Weights of a small contrastive image-text model.
Model: encoder width 160, text encoder norm layernorm.
Training: muon at rate 0.0082, batches of 128.
Data: trained on regions of photos with short descriptions (Visual Genome), 203450 training examples.
Rows from block 8 of the image encoder, named by matrix and row number. Rows with one number belong to one neuron. Each number is 128 + 32 x the weight over its row's rms, rounded and kept within 0 to 255. All counts start at 0. Numbers have three digits each. After the name is the row's rms in percent of the matrix's.
# gate: MLP gate (encoder.blocks.8.mlp.gate.weight, 320x160), inputs 0-159
# fc1: MLP up (encoder.blocks.8.mlp.fc1.weight, 320x160), inputs 0-159
# fc2: MLP down (encoder.blocks.8.mlp.fc2.weight, 160x320, transposed), outputs 0-159
gate.279 111:017120111119124093136093104128111142144155171076115165095110115121156102074061158178056095124121141131135099124116111145151098138087152114132131151181182089082190162206125094104110138074138080067174082138090102162129145088120163134125139150062116183127121124158116088134179134145159087077165121145139122128153118094099089136160159126100156114136129129152185063103142081128110084125094132170132128123138123110147049097147154146130118113185055126102133118148122162129118137064101145
fc1.279 118:056118117138121116115149146201113130143110159135159130107121083091141150117106126134201155095143175096111157117126124139107097131132108056113114123155136182113090054147133167104181122158092086182149067116089137194161136153133144093166129166142102113126156128139180090096123086126073023134180119113121114162122153153086058122118197165136083147148103141101151028137139118136078111135114148076099130146185125133170131134167113130091122134096127140124138077101121102168159171166093133
fc2.279 117:119139116132139122127118119087113174075136146123161123107161104125103097100127114154103101068101112162130156056057151111186150157108133092126161120130148143166051134107091162178150123152112181114153164112094186139204143169151137162195091136134104087138128157112103140109146165076130147093108089137136138143060103096165142108107043164092126106088111107194159141136175160091082120077138140141201091137097114141089057110155067158118109106097168144089147150149106159131150107137073154
gate.280 122:113122142138152102154179196100134096121137172145191140106089095143102060168102157119159144099142122110104130073128155125169158129120148168154166116184189067166099098119196135070201142109114078160203085163158137161102158146145114102084138101059136101088108141163133145089092172179124109108096160147090084156116090153143088128116163122087138098131144122112099152156070104150121163089139121124179165162122095122091075121139094111181161068144093113085107108162115093121127105113096088
fc1.280 120:162141154128168124143180069117098113155127156180187099113139107126122131162092092145149193156123144139105146138113132149187134101105255140141187136089127136160127143108153129184080135170163149153132140185165099123142105184138147119161101140074093155134114122099149187096082119132138056115093131084150096096141088135127100083124136075072168191086126174118090166112091176067107149139080172101085119127131117108117142152125140122135126101120166151095098117124076175125173100119149075
fc2.280 117:085111134049134148131093149122147116125119110095108171107104121098133126135184103126090145127107129166076073110090075061123073079131189165139111137151114121051121122125083094097130129113164114123081170108061131132071122066174095121109155103130094105151159111079123118172091158098091117127141130165115129093126119093117182119089086131168116110151059130167133078142196074158120102177111112141109121144131139102205086153134152032153131162156111151148131106130088126193169096135145132
gate.281 126:119159148114173196144138111128092163094135150127184132171172174115089139142115096115128180082161099121151161125142153119199135128201133160099138082130105135187160084113158111169093158128157115143179080181134129145164094135085051095200195129127139184112137118155127192168098137104156114194169155149113139135166048112137153076125095091125104122097155113183101076154136128111162138129143113125141087161079117100084113123111122170129148139146138126144059170111096175090093136143138099
fc1.281 132:169122150101122147184131125196095122105179142101077121087114115191139164132123061130171126169138163086134105088101150173115142133125141114130113140179066134103097167129166070131154116115142076181123167099116103131139112132160198130093182142114125107147095115107139125095192151180159114070134159129151070148117174153095142196143143115103138139189138153115126179196037093171087119149192122141088105132167165106154113165139119116186159103100179119112143071137177139149129131110123145
fc2.281 118:144144072105163146145147115119116162086141100148164152139112120155148114133150162120058126207115164118097085134134124059110101110142118118115143109170134119097088120198064152130147117092080127094114094198124107158148111046092120098128138146122134137128067147141131188097124174091138088134153107084100233092153113165129104117120111140176115156115103099101174114082069107099146144107059095137160129109040109150121198090104161129092180110124149134128122140110155088136091178137129079
gate.282 061:130159104138177147097185107086077135143132162157117157097131149151131136122135102120119137078111141095128101120165081120168073190086111131147118140196093057130122118142174114062137092058123124127120120084088148112127120172061122209114112060122120154139104136048080171094113141079151163073132112073124100138129144132057034123161129166134115070166114079111138130109150150121124106149109124071172063122117136173182121131103151135111135139123125131136175122086109113142131079155151155
fc1.282 062:131145141105114082156133120148165097136105144139163174139122179146128076089162160159144103237072126089146128180116139107094118101082115118126114150151086127140112131105110142176176139079110173142172091144129124197098112214178106056153104159089137121168109182056109038105161136107144103163164137165135158134103126069133122132206150141102131127090100121155158134180151140138101091157168186150103104183121124096088127127142133120138078130163143084090093151127120156139150163127116155
fc2.282 063:154163100161171131110135183092120088097112188167076093139168107135071118146124114182113176121180163128070187079060101053106108146100112152123164148119169140126178139138179124098101125105131150153153108088123153141169055097087071138119130126116103114159111149155124087108124139091098114144106076104186131100103114109153158090094183088170130100113166160150110209151144166105125120086179085103141158114160173154102145116131123132184151134093134102109147141204121122076119105157100177
gate.283 063:176065178164144125095118110139083146179132162179158133144176093132112116157105107152137076101194133139138162123108134088150137134158186134106160194098155063165157088107156149123110121118107073144107143125135148098107110056117139100093129090101117135120123105140150132156109087102085096107066179159077031115132135079156129129162128084094089110148139118143087163114096098167146159136169143176129126187174158090132176135143115115113118145123062109060153075108149091134137065073095159
fc1.283 068:176163116152129142081141144122158115134116154127171076149114147107191101109112141095117130128145136113126203159127078201086123118164114152110105080101118144128138114113155110100143134086160135164118094154115159104172085127121156163192141153146161130100151129207101112137169090064187203120160133127146178168097152108200101136121140032198105155121154147084154141111155110137119109117171163076102131121126172207104083153124151108135133126073126122189100170127156130091134167141094069
fc2.283 065:164108133160141148177145178169085089072173109086081102133094172124129203125101089132153119117083142140143184124107137117156161105130105115149089108084147114086133108160094129181068127102118133122115107083146120107166164117095171183071093161147096100137120118145147137107114240111181104086148180102122157098110115150139126103096175124120139113127152115097148122010129182187145163164124129161146130118128083125162132119051100168103159108090130101121141099129149096166181088143121098
gate.284 129:146152121125155121108081146146102072085130154110165080151137148182103126162122141124138115126103091134132152156116090204182150161126164117167158087116125067151115127157175086182144108103102091128102152100112111120171194060142068107150165156147098117097135157151092121119134048063098118103134169204105141152128121114123097120142179196110139190154146083116129125108102160191145151168086154141130118141128064138228106109089100139116143132109119167193169100103157116159145099160127153
fc1.284 122:112128092148202114128129110157134130160100083166120118092089124154152096121097128137114112156084058110176132124148122126156205085148153121101100126131140118166105058189172137153083115147163171163136125077127118098116083096126109103141117217199138109124165115198165139115119057113082192106171097229140090137150122098142125123140146116121152080127156098160148126115080094160160128128163129113114141102154111094134135152092083083157121078140138160130165121129126094117209141093141194
fc2.284 121:114138157129112123143103148148076130170161153102074181148107063164130114155133135155137113097169187121161157103079090179095176103075142154126131168136146152130138052124129156105188146103121098170080130122148077126103168086114082144196112109127141137109157136098151120142059177163114057175148134155088160166140079144110128115158127111134115103131171177174152091081134145124105124076147123107121076111161186130125180122105142111165093124177110189094157158113198132072113199112154104
gate.285 123:101128052126132099130140108144199108137151217117139116062120129119118086122143140114177132122200100097095134221069131139104120109190148129130102131096079091093077173123126144103097136115149157142076145090152103150152109169142132131150111138125108061137100172124087122135136095159155115147077144105107117144113075123146159129114083168098107069164178077130173077110094158104137124123189111129133141052143131056134145124127155092120113096114190114137162078156140187176138146113181119
fc1.285 121:048120095158123126110102181146128129132106157145133176099085127116115150103138144108093068153075110200134159105160177121146080139116133111101114139068148089177180079138092112135063163115136137121183068167127132161163119073117113107150099139095151179108124044144151152087118111097128120145106157058132144113095180125134078118038211167152121164074131140151120174130157126166135119140152146167149133126157084175090096171136138107143157148126161106089128111108173072107125091144092115
fc2.285 120:159104158141162152116137108147122124139160113126141101165151160129095166146134110085124166170115203123133119169122127132121134116184099107155181107131121079148110207127137215087080101091080163125110157072089105162066127071122128189177095120093112097138139165140165164121098156154190171096048107166139088118160136088135194097168071119115165112134150105149135131098129137120207100118067061170159118095100137127120146111154170080132134077121169142126122137156153079121168142150138115
gate.286 037:171174117170137106170116135176075162126134172152142156104121145118175153160181129141145135132103087152145088105174091142107144100132084118113093143063135126077136126136071108112100101113165107090087103209086164135160140114155141124181146133136149110166130101133096069160156117118128153139106214079173111158199092072131083100128141112180101099071165145163156192144145099124117132082088102135170125113155147129121187131111112103112124068161117194093112205153117148190134156160103122
fc1.286 033:131119097133142116126094154176136143148149113169078127100126107087117090175098139149092122132129091148081087128133128155151117130087050123152124151110093154151115137143119127077138115142164159140156113115140178123106131142218136170183153146116077095184074153145084156215180137102090131098143133110108087082103101123130143080159138157187124099091169100101094132114150081117059115193124137132159124106121146142123079181202191121139142054078155142114133179149130137170192098099113074
fc2.286 033:161078134086158136132134118139101196108117104168128189079143112100183114147150174124140108139171099111066143145157120099094097162106144101145112096140157149107071089132131103150166121141182153145120173131103135150139129091122100138091113165083112119106140129134089156157137100172143142147125175108107186049168089077094123174143141167152154162161169188108125129185140076137174108114089135154170128128148178180157127081156175064100124042066167115148118109130079093155099189099144080
gate.287 078:159071131068135105146119106212123090086111103144174092112137136111141077156135112130121115124173171107118127151112113184152130139126184090074155084112156117128146153152105125072084130096139154153142134159141124154133076108109055152132150155066160100160187078087172139089160165164085128134114146133163118132125123082128120124102095143173189128096121141148163104113118138168146170160102181135122105102166093107160126132081155138082123163142127157057119185008131187129129099159097075
fc1.287 071:163146118111146203105106130086055159199134107052151234158174136094110148146132093151069085164147164124142128092096117110100165120186132115098072120150077099159124174123164167138140134087098081106150144135114143130095143142112139125153127128110132131082148141153116120115126116113094099147133109130132078075118135120144111118179095121098065155125073092161064149130153103141186106159128130142147120101152163095050142131122068156093103083095132093116202161165171094166120103103151174
fc2.287 077:174126169168183133175132117169084120126102127092129100099132126096065161087156130132078121094190134126160152117134115154080100134089143153127084088159113121086111119103097139054148061111161135182149178175149148215118171089130132156184194138127166101139133191135114107117071121104102104074152164124094163113103103118151181115138130137131135069100159124100126134139072132120133081154114130130122106098199156098125153128159062119110150124084109130110061089183107150073088143117082151
gate.288 113:098219108092096136121156121096049117054119074150115151147164169146127158073124110156140122171172127129130179194094088128133145074111119089116124129109132144165167111127126130116183119157159090200159118191089150092133153108118148134146113175154142144080143101108101099107149148141105131105059159141136078106140101172128131063124167087101101150123134070149107087147102078113121188114099169149140069111113076073194164106150108108183164130124157155134129122109134173139196131103127147
fc1.288 111:128102175155187147133088148097164109103087058193180105182108176151055128152111081091059087210117172106128147138132109106106164068103141156110097127182125077108082171125092083146113141133133121186121041130132089121111127126178103112172149122101134114150108148105189124133136118112153081151131149180130132136119098126122147168158126161133132154173114129099169088128180132204102172168158130159131124125112153123135154120145113146171129163158065189129112160108141087071132126129158090
fc2.288 111:099125109096127137145194115195090127102102110143158072157115134131042158166096197140149122131070139138153145151135172124150128097173083130176119068130150097149122127115149181149087189112063081132153128123166126132110147078152070137163126134210133166116134184109136159160122088129111078109136123060187169138136103126174105135189097121105196048129085140135134149096128110137127154082151133141122178119101095112075161159143116087115164108129122155085122169136150131153167122176164098
gate.289 075:135096161146132161126123119179169087128117179142066135123079115070138092129115139107132127099132122071127178173127071090108159102128170142124187125201081126126115159131147167096084105108167158147087140184067061065162188124167120160156087090102137170107114187088157110150093078096159127150119128158088148114145108132126115102150094125125112115132133136156143155173115084153143113160144138114085124165167060077132152145094085180171185125139108153161114074116130101139179043104122155
fc1.289 073:160096126141087063146123149137160156084124119043122122104100143095100167104081172146119085124101091153127157113217124121118079157073207158161129065147159170144119126183191116169121101132150135124092085140172092118105115136129139184115098168163167163128129114164142164094097106058115133155161119098176129188131139144147106104142150046114100120135089115131142144157124063158162115129119145141187132079153122136178093130114148067110137115091123192131104141138140075198112114098144116
fc2.289 069:137108125097077156153116111112075177116095127142097116158111186125143104155178082121180109110182143128117111123131131104143118163166110117164112122141186151104129098079111053078137154118113104113194158099139108175124107110089169173136055091067161146139108168154183117138129154039146141144189132168145189174155115144150111126144156107140056112079142162076137037087151122097114108181145152118127131144143131146202090103046150102142129103133126162135109114123101097136137105154128089
gate.290 119:148138159104071054143113101085075123121142124182185135122156142123121167091168082131148135166154156171155137064084121119085168111114103179106089185155092133083141111160161103148165166150133113131126141071125104070141057185105111141117158114137137192135144125129105122151145143104153107120131183106114149223148144126108098153077093091054145105130139116118147088134103152118128099124143113205109094122156137074182133130081145132165181115102142100105073139087100157182177118140177091
fc1.290 124:093139113183117125089099132045080171119158074102148144148107165111036167112151136130125120138080144144086103098144106135104162181125123134155159138109076104082126124116094114148106123137164124128154219136134096134063181142159082108102199108121127151077188125145123132161143093138086143093134112103157124096061096181139188154139156130108158164143110117134123153080168152149170108141150101071167132183138114113140160179146162193115060134128155156129098088102135098085115170122173092
fc2.290 124:136100175135130126130123144115126100148125159160121110116101153080144120138141128107133077090133128135149139085176153102145079074100159099138093150098170141160147053093226183161053141129145150134143118084138184131144114129158156094158149102209100143161145142114110105142137155164123071184118144120132075093088110112154056135144090125163164149136175154053124165167154127139068201168138089141102087150073106140077087143134108083106180140130120142113098154165163120164126108171078100
gate.291 047:061103079186064108174097132137128115057116117096171186188139131117126168107157135100152109198127135178218111121122156135120114118117170126099128141121109119088128133160127109102127139137099087094134164117075145150161106123088083084132116194098074118108094184106130056090192180156163087085161125129137131131188117119087089141107143093130102123143130093100162168136143045158152161128074107168096065119119105115102111126103092073121144154107173118160141130100136136086133173138120119
fc1.291 049:134168146084179184123101124130106118136117110142110074120144146143143147077139143154095156136127136092187156122174107169102111185178089125137116154134084093154163115100079123153107104134082164094165129205125130074113151151141135134124124106092129138134181091185142189163104104124091157117035147125148089190127084114157184095065113122143085159163170083141126167086107171095107136170121119114167098111091097145111162111101160103117180077108119156152122140158191147143042088071124142
fc2.291 047:163155120137101182166135146113100119151091088076098169166103182108123107113208073099154157104094154091169117146168135129147165135114199101148140125148148132153140129166122127097100046146113052146073174157102113122117162184105152109136108115162111175129162150151085148116146179151161122145117124031060110119183127172155133176171176145115132103135172095067044111120142135095133173126092199114092101118143121144137102141113126121134161053121157159116136102115121147114102097144136140
gate.292 124:139126101124074095198129153105153113110128128154074113046124120104141161133119102060065113171094142140081163114093144074149121110097135066138108100092122077107114149161168080077106091137134144100105167135102115105148181066116122124132143047071130140141158106097158133111139160157078128195170060103127139134151113108136094115177111061133104085148159157128151134108114117154164123094118085138138121110140135135123092106134117116210123098101216064162110147158123137157166121072137081
fc1.292 121:105167146126081141159096113087055119112143093129152185122115125083128146161091118114081052088160157182127095127100180182109170133153092146201066084106085129093102051132169132125134089095142100120100156133145096150160125129132165150107097089171169081149110100098071092080130138127134137118121084133089079089132118116128164201106162147159081160113128125112124133134154138087116120092123159151120080081133194145104077142150137083121055163135084124075145144125167124114150171100101082
fc2.292 124:093101147179155119131114109116159099116052111120107143119194100190157054150089095181106114169086162153111157129152121114132075136103139161138168139148111129145173084167051098118134108117128173184105165128146132119099152101120102113128162094064171146127162126088153111135090113149150143219187061127206125096128158140149113059123117118147072136146124158118108075085177090151115125116135118157098161134155084111129185159098178127121169182137118139075125138137104083095091127090149141
gate.293 117:164032140125091064113132112098089107121119127118118097149180158155129125078128175118089134156140142128091139140155147174064194120129104068130193126133140142153145106115123114164151122142166089157147122122150117100112165133110121133120170076171133214132143100126110162178181169105150141056138123135162119206123126113114160143113193123086154108081101116082152190166112121131133162182098105153149112044093136116152123178184191170115128123082116140155129059122153137112130161155114153
fc1.293 112:070150071119162106138147123116125087090138069161159153166075102109157122076102115137114108148092135184163103155093080123093118160118176193102187170082068108125110069095162105178079125118185131114134119109126153124165091085059147104149130152130108095153101143134083129173124135146150071090131114136156135154119192096107135162158118114187129132124092144099119102130072116122188140164142125149172161126127122089127107076138102155053164081077070091182138101169116118144069118150140160
fc2.293 130:126174142188178145141090113120090089151192099090112199116122147117095063148192136112111133108139111109113067129125196104150125126195150116180184098120170126104122111097108088102112142174146166094118132109131114077167069119115184103108135089141140117159196091127131177113154073083090125126127173087071124159120125135147087158142144124136125158162108113049149094134080178101170144151090071192136079146101094080132107069130130122142090100124102140081135124102107142083138143125084120
gate.294 099:124120186136099164144125202136114130113145175174108139122130152142118104095210118097146147091118176095129083139126119122095122100113152088109096050109158100170097214170119121093120109097165162130140191130135098087142087134129122116155096109149191153073164157153184101152143153099132149136133088160123182135156169084097161146144137120101146079048139091084118144154138103152063115133111084135122197122109198151182130119156110081109080137096098090194115102127144113144170168102157129
fc1.294 093:184081068147173130101122063130129129116132105114133096139146132208170160157110154097118140197124096125098117129142149084135145147111140109113163125146091163050140094101151110184095120074106192155123115122150189081170083098083125127139105142103116133115160128095117101153119103209134090104133172101176078142120069173092138130159194133076201167148147120169141149120080142081118143179191148091139095130168053132104101154116138144168081110161133138145129096150137096106155092144118123
fc2.294 096:118039107171132177132105119123173089051134160137215099108093131108145096167119164114114066139113098135095136174125120144184066113119105113168117128075137130154116115167116090102121123121148086130081124123178125185089164084112111133096155103142186129131146119173144111112117151140137122127107171104164141107105141131168134071144093099088111189107197125067104156121125133153116119080112095117142113091103152203095129191130182088190134112148136157152042115136122098079158171109124160
gate.295 088:135154123122168114084224143040093073156128102134154122153147146123149126137129131184104107135196160083102154155112157149130137075173094147171104122139144109127113160172131127140102176140124147154146127131160096042147112123112133158145198182158111201094142179126108149122164118168156171094075117080163159141176131102161109091107133108148128119142100131139156177159118137095135163114080108125126138105186096125139126072144099121119138144154149110190147163171164131023146153134050140
fc1.295 085:082116118167094106127135103114139147161078112070065158134131120124097168152098117096098080135091148128176109159070136156111069080174136104078148097127171141100087087124100153137188084137148135113161185157103142103095111090069124140077157163091126102125133083116123103086148109112180115086147157123133110170154127071148135123096165127182114168182123115124122119156055077178139058088144133240181164106109131087133121108096110109103091119095156162104147120146168118083089134146137149
fc2.295 090:109114119179189155168133122163069146134086124156097108152075169160091087076098127144135158187114189132099130108133130175132141143126111096094125132137078110120145152158142135110062080124169166136136103083140152107168079152068086149077127144146140138090132112113125181156136132104138130141112088071115104116150123132082166159119135125181098135085155138149130121180115098120154142088103122123142211104132099141089145001132182116138169181163150146090086178131125169137098092046136158
gate.296 059:081117111127138069079125079129189114186135098078129154115079161150091145100046198138106094131092077131188162176111131091102100101149080164129138120082176116096110090115103189096125126103073106146140081125135141129109084139160146144120142194125068187172136120156099102153108163172168140083155138152142119149108131086128156081127137108092138092126154076106124125140135135213190134133174153179134099109134112144123121098130098069094133119134128083154156097097112160157081167094111176
fc1.296 060:140108093098096105155059137112093146095118147109139108156091137112131131121086139115159115131184081147131176114114159135089164119122123166167210164089081151178156149139196135205077155134127094123148117145130097186147158125145129121111113126125136139161122149085134084148074151104125152180041132184152133148156095112097100081115113084139121149128165162154101136194107192103153054122114168061155137121134096145110093102115106161094159132096097169159088090192122137147047092106136091
fc2.296 061:106116164163196134108153154146139085159124160154104093127118162179151139134158144174152163040123109153209111136153120169142161122107075070185132124132182137116074073141121068126146111113109126115141117100163114043090149102154126127190115108091166116109191106089094106141168056147117091156180166138142086114162108142163095131158168116109147100142090095156153120061120127129090138148136171173163053142117139171192154158115122144155073126156146099115103085128112147145130141108157163
gate.297 043:143149133110115105137179131096212151137150202157113147202146138158188150107095112134133125122186151097112143158075174126118115075176128133148103120168107187152142174097103058113152088096046150114158138174128089119118097152142089139075161127143156073133125128101090095115128151138133118174135125148166134117121139089150121135153137119136140085129159126134114110134110145084122130084125094083188154099109184153168139169100113077069119090159067049117094132113043143132123186143162077
fc1.297 041:200066162077159075156083167170144135139110145079144116173129142126164093167101144126091142135066089165192153151174139122130164061152129107113146126080135121134126109110099151130097170143141051109179131129149154117153141106162130091187142162105042136127086155103136155151105094076180151142154143171123155144139118129162107116123086129120177075127101165177178151118162094173147144101178138082139170147114152086094103045145108166070159114128150145104123155109143068137105173134142131
fc2.297 044:184099098113121104117106078139086119188116035106105136116081121109144141126131084106115165107138125151155133118116154079147141102128094121109088097173103135139140101137143165095138156093119074095137167134078112123134133170194136149098102168092060131097154111121123103173068099172196140133104102136116147113157170109146165151167125109084065155177128086122149122112152129127077133122117116119095081077122102118159140088197099101167194136114177130128082217066199118146163190118111121
gate.298 111:150093111168189109127131117172128074148111103156107155173097166129108111116105134122116126139128103120162138150059187111156118041083115118139076163163191188180128150073109142103079121121118138101174071148110093126191040085069126119131134139120098208098121140153155152158135139122197130169115134141130101166118058100113139141142119155157143119125155117052129104198115140142135117137101101170149123163127100144111130147186173116098141101167150157140095102148100130077163161125194156
fc1.298 120:048201110103168119081149110131169155111110086177165172132136121168115138100129167166121121135139093142185090087166125151116079170090119125126163138128148133152179207118107154116137154160084094126161155092132110156214084140094169115138076110085096079164081104118127125076142150158055151108111102150147096176107111159148128177070105141096063107170196128106133109133120104122135056153126133098123172155092129124147115057104116164160070140154095105139171143115141158140156122141127132
fc2.298 122:114210130143101141169151115150146172136175137105100101071095089113152165149177129159124137161133139160094110137112144052134125196123129114110176133164113182105142138153060082154165107191127172168149109153110074124119141090135112117091097072098152153112105164104102145110106140202113134069151140124105129060144094089089157135098134116115098142156154158118123172050159067133118143136154150074096106165190119106142105141100099105150140112072140110193090168126113163163123196143083157
gate.299 132:160075151087116112166163136146120101112085092087082149132134104162120095110088183129104123157138165145085112120144115116112118110109084116152178168153101105164117068184150110102141093156201167137102094098090120094088161096109107141145194135108153145131171128142188167137153093173156185118135039134041082129149063086086175093131182140155092106137109136120173178150113137137107140121126144086090141074150180143112113106123118189158111112102094180102062124094168146141115134150159119
fc1.299 133:123146060154120197152129080127118127175161139169166124077129110130155141162124129183101121126172081101205067116158114125081083141153126125126085181106059157139096174194112120145104185111105122113124142092207125096113134076140096104131093109108119088086147146149136124107111205064077096119080086084135160062124131086133104120112114075144112125190125165119128111136131133154157178165159088131102138153140161139092150096114119159151164119076175108137151090122102172157099164152122172
fc2.299 138:157095146114090134099032151148149120154237082089121101161125136107135075140166129130208145149179104196117145146142100153092151152088116174166079105107120139132123090154120162181144108133147131075123177168130111151144132144109086118093141109147153153139093142134185173169112107138117092146128103108101090146134111077159159140146100143143104125123197180109129121089153171139172113100118112128110121160077161134119068165218142118070191126089076100144121126166160194115109115131143143
gate.300 043:080104147113111148183153130101077119134131094183038117214134147139151147155127078182104156181153146134164186135101085163086205105097138116103116189149170159104125145123169150185125127138165062153097146143089102111147124115133144095106174105178124191169130127136062103179120109110120082154128176117166150151086177118114126136122152093136133100121124176089179120105154138180129135128153143164169232146116169116137161176168152128144139127081119169122121126139091108124100121103123135
fc1.300 045:152136150145167099146124164131078136124121136093119138122130116122119110183072144138161086133109121128106166135166150162151166081116158144136148125111130060097114063140058106161149111165225098136144139157174130148150075190158090114164063120140158167168108150087113114129108191151134120157123124113125128120162104119086170165164145158095095178085131104136116098179156141090119143140194095165091148155116141098222106088191147115144065186167139119082136153140134203120174118173126121
fc2.300 047:116097121086093155156095104167122116155101135125074110131122159131193120139142152172086147151112091130090070105118110118110133131111095123095050141150137164126107158162110105139158164125106088143139077144118204129185147132107162097121104117139171189154162105119097034141138143118120122141154130084192119181109149164152096211140118157061128078173045142069160146107090084141104171164177170113156145141153097139120162163192143092085092123136105089119101104132154145144091174155103143
gate.301 070:097148141191140117099122120132103076042138096130108090145137093109123152152068153174175176115138148119079124107115138150106130198133163193165148101154117119099139149068145113138153171155166110144143077120080082134151153183164179144088120123121113141082121099158118108103138103176140181106161141103077144088091164112114083102146129100162078119192141128123115149074111157163111190078158169102136156098135092169140179132158089077166165146152108132180101109062166102103154130125087067
fc1.301 071:119088145179128101098127078128126083073117141156180121152099145102122148135113108142200150127157167078108143124052111107084118188170092127176107128174138152088129097120144094133102194031107102136102134075114130091121145124155164165107174133137153142207092048146106105112210149153088133132178187131199136154099114131134142159118128120137058120137124114057100114161184090147084148113131115111153149105108116110096123170125114196104116135133136121101124094093137128075126117088134105
fc2.301 073:130109111153140151055129097118129114100176151115111085121145164173150096114138182099158091108087178081125114112169089082125168119116087128141128131137101142185136143156148129091061106114159095118112141119152119131186133126156193156138040131123138135145174034124192082148107121166104107034182112118134163140157091151070143100091132128117114134143113119102186094146043094080113134102121114126122132161148108090171144066090096116140125160137132172141117165107150161136118183096072087
gate.302 022:127206138096171115145121113101203128111126164106130122129135087118062151141154131108172183092157132169065125130147121038153148127130116097197102082134148110221118150120192138113149163105080132164127183091087114090132113172082132109109150128112081118086128137097120143110108138059111151176138137144145158103144108160109165134121141118106120138148087141158121124101090122079187132146139185165143144140112159085184169157106124130133128152155120141155132112140120068220212123141062121
fc1.302 025:152126079119097076101135176086083158112108104111133133136136106176099115138134137165138116183133111119149118205106130119141133092091116116164119150131149120056141107137114136130146090125161132162094190159135117166122189090099089201110196116070173124171129064131111108150064134158166091100145112082093131166105068142089165126121140165149131156215160089179095164114147073143110145120103169142101082151123169097149111093117053142165080096128111162145116127224141113165141125136131135
fc2.302 023:063163124097150149092111138090166112160187158077097146057111107136150106120104072129122161073170120141107156146136091160149132101116125202076196142166163138119084168081101159092128089140117109115125182176131118139104131110118128106184111128143099131142065155103123129125161147151144139070087128142154099108121173102127123081148202114098123100046112098105140150128160171111075151115140127118157155060097129127098183151125068104076142181135148092163115137150131125073170160095195089
gate.303 083:125129117101086150138112112069123120095111184068152125115081100179149129160108138164107156104101146122152175132086118075132137145137128176131138118112154145137143116094108187142138125091149066160114115131143139199139135073099124179095155083110140144125141147126155150144106122165132135166174125102088124143151190123099166202144121197133101081108107123197130064093103121158177107135138193156093088181215121090136074094153114177058128129126102141117107128071124167085110062154186108
fc1.303 083:116116165074193116068137148145169165135157104177158142099135097105158175110108090165152140122202131129119133037064063138121116097150110077070159133134111095101058111100092037127065097126089110179178145130080150081131152138141110122157124155169118147108126139095116117118114122130165107114099112115129115088175130146122095112110132120155110164100130171165162142173086089175043120121138144151140093149144119108150171082138110096067141060090122156145149096115115145129173146082136105
fc2.303 087:101143116157079204170123072134141070123100151171139117134111141136103158095150143085081057115134165137119146122154098132116142095143165107122096078160132113136166146081072166165146165095156070117124224107155147124060085104140123125150186123126107124135081101124142135150144120135113168160130103111093123146178150130119159177142099112068134156123086106138130103103074072159174145147116156091081158153130134128105113086121199194204160114209150139096094145162108147180143126180140124
gate.304 120:105107133061149181149120124149110095152116172115123159068097116082128134163100097147063098094167140195094098096192112108149080070130140069147046108121094163090167200169168141153126115175108148091104112075141112192132101144121083114228113124082139141163134114114118073135145155135058083099194158159151120110167110107112168085120112139102175156115174112159101196146164172150114138133128145127099189120136127137158129115138114108134102128072133108121154128136143109112110107125135123
fc1.304 119:140169138130049096086116065190156106191151126094095128130168132126115135160166101110071121128146119206102173158113126129127175164181131123105142145085092138151143093147121140119150153094172113106125146141139101083141103109151091184171180108108141182106147187104119147118167148133203087134137128114084097137150118114117151128165099149154134082176138160102087225103128141185135136097147091146097131139050127102173186143146141152066125179146106195122098153148120123132151092116152070
fc2.304 124:147133143111108157170145099115100127119121123095130104065151139087147108130110146096180107161151144158073107215077100159104105139140058139115091167133110119208175166108122127129145166148137164077120129121129134095123111101179079121082081174092169216133090163180115127125085185102154166143152117147143139141163172109176120122144113104095173148133106183181131073161128157162130099093063149111100151135126119138126098164105105208092136129152125118144161146170186186179089120138126170
gate.305 041:165156070130107192119156151149080101159141152143153118123149137113132168151143136107176137155168152125155141091158201076097108095194112132129174138138143168090071127171122157149131053107117156146122089128108147078136132170119147198107054119161150110149105079159193105136197071091138134107153163154141113160144103103105098202106161089125120164116114131070135109158164126095100111137102173131100111158157112126138104056148101143067083143109120148118153135181115168209127096102171143
fc1.305 047:097165144104097174135168180118152138145092090176148098114104102183142198103163100126144159172099094117142106117064114125180147110136090039147119156094126091110097127177150149147128148144100135142152142139198058146145115137138130082150122099189091096159134165133143121092086140145161148187121153146140162124102152095061124146096171137121135145145129123143090121180068204145073081206137110127159098111071090176088119132142133119081113081113070150076184114132154159108129131142122154
fc2.305 047:167128068153097085136109119124121104133189128136092144173149183135118122114180229075115141126129093114086118142128068162076106150116127104123139137150180134135162096113146073086114098042123092130080113127116105100116130107130090108114132096093135111193108084146066122086071087183111105131093109122189107156135148120126106126184107085132166149107143119101112197117169139088148130146146177124100088213140159091159114143174170132155142104149138126125119117140128130169125151098198209
gate.306 108:165104148084118078148134143172137139091144107151091132094133159129140056113163139119118096158172156169099147162050162152111150117114120082120125159082094074115090150106123200132099113178113093126088128096137115090107092134145168138157145130106144095143128114135105175098113169107167217171193144066124155095085073179137148102130174094084118139077154156167147156169080150163148112145112147149178141056134092100119082204092129082135141126148120118158145132110054106129138161125179133
fc1.306 105:110089088136164114092145128169111114173081149104126166134096106128154144144105127044076097160083137086094166106110203104119122074137169160211133124102087151121154133182161152093123198177092196140115122083067117118187133139123127108113144163121166156110100139169148096115164143155166112140108134177090141081130157116128154101110107113140180145083171114151128156103150126177175106125151055123173159119094087143188126082135108143070105158096125130109112061104094099147087110087150153
fc2.306 102:156165160121135148140146122157177156144156141184119091167106121179136111168113118152125193187102130142143159121110160117105176092131161072171034109068097056190140129126109126147144148147134082136125142147096178146108168130171076113148175128155136108117118156102148073088151134065069093143136122124149161143086105109159070163115139096157116121099154120093138141159139178093068105102123126150176154160139133087083121147139129073154130158110169150158090129132128137072131139100208221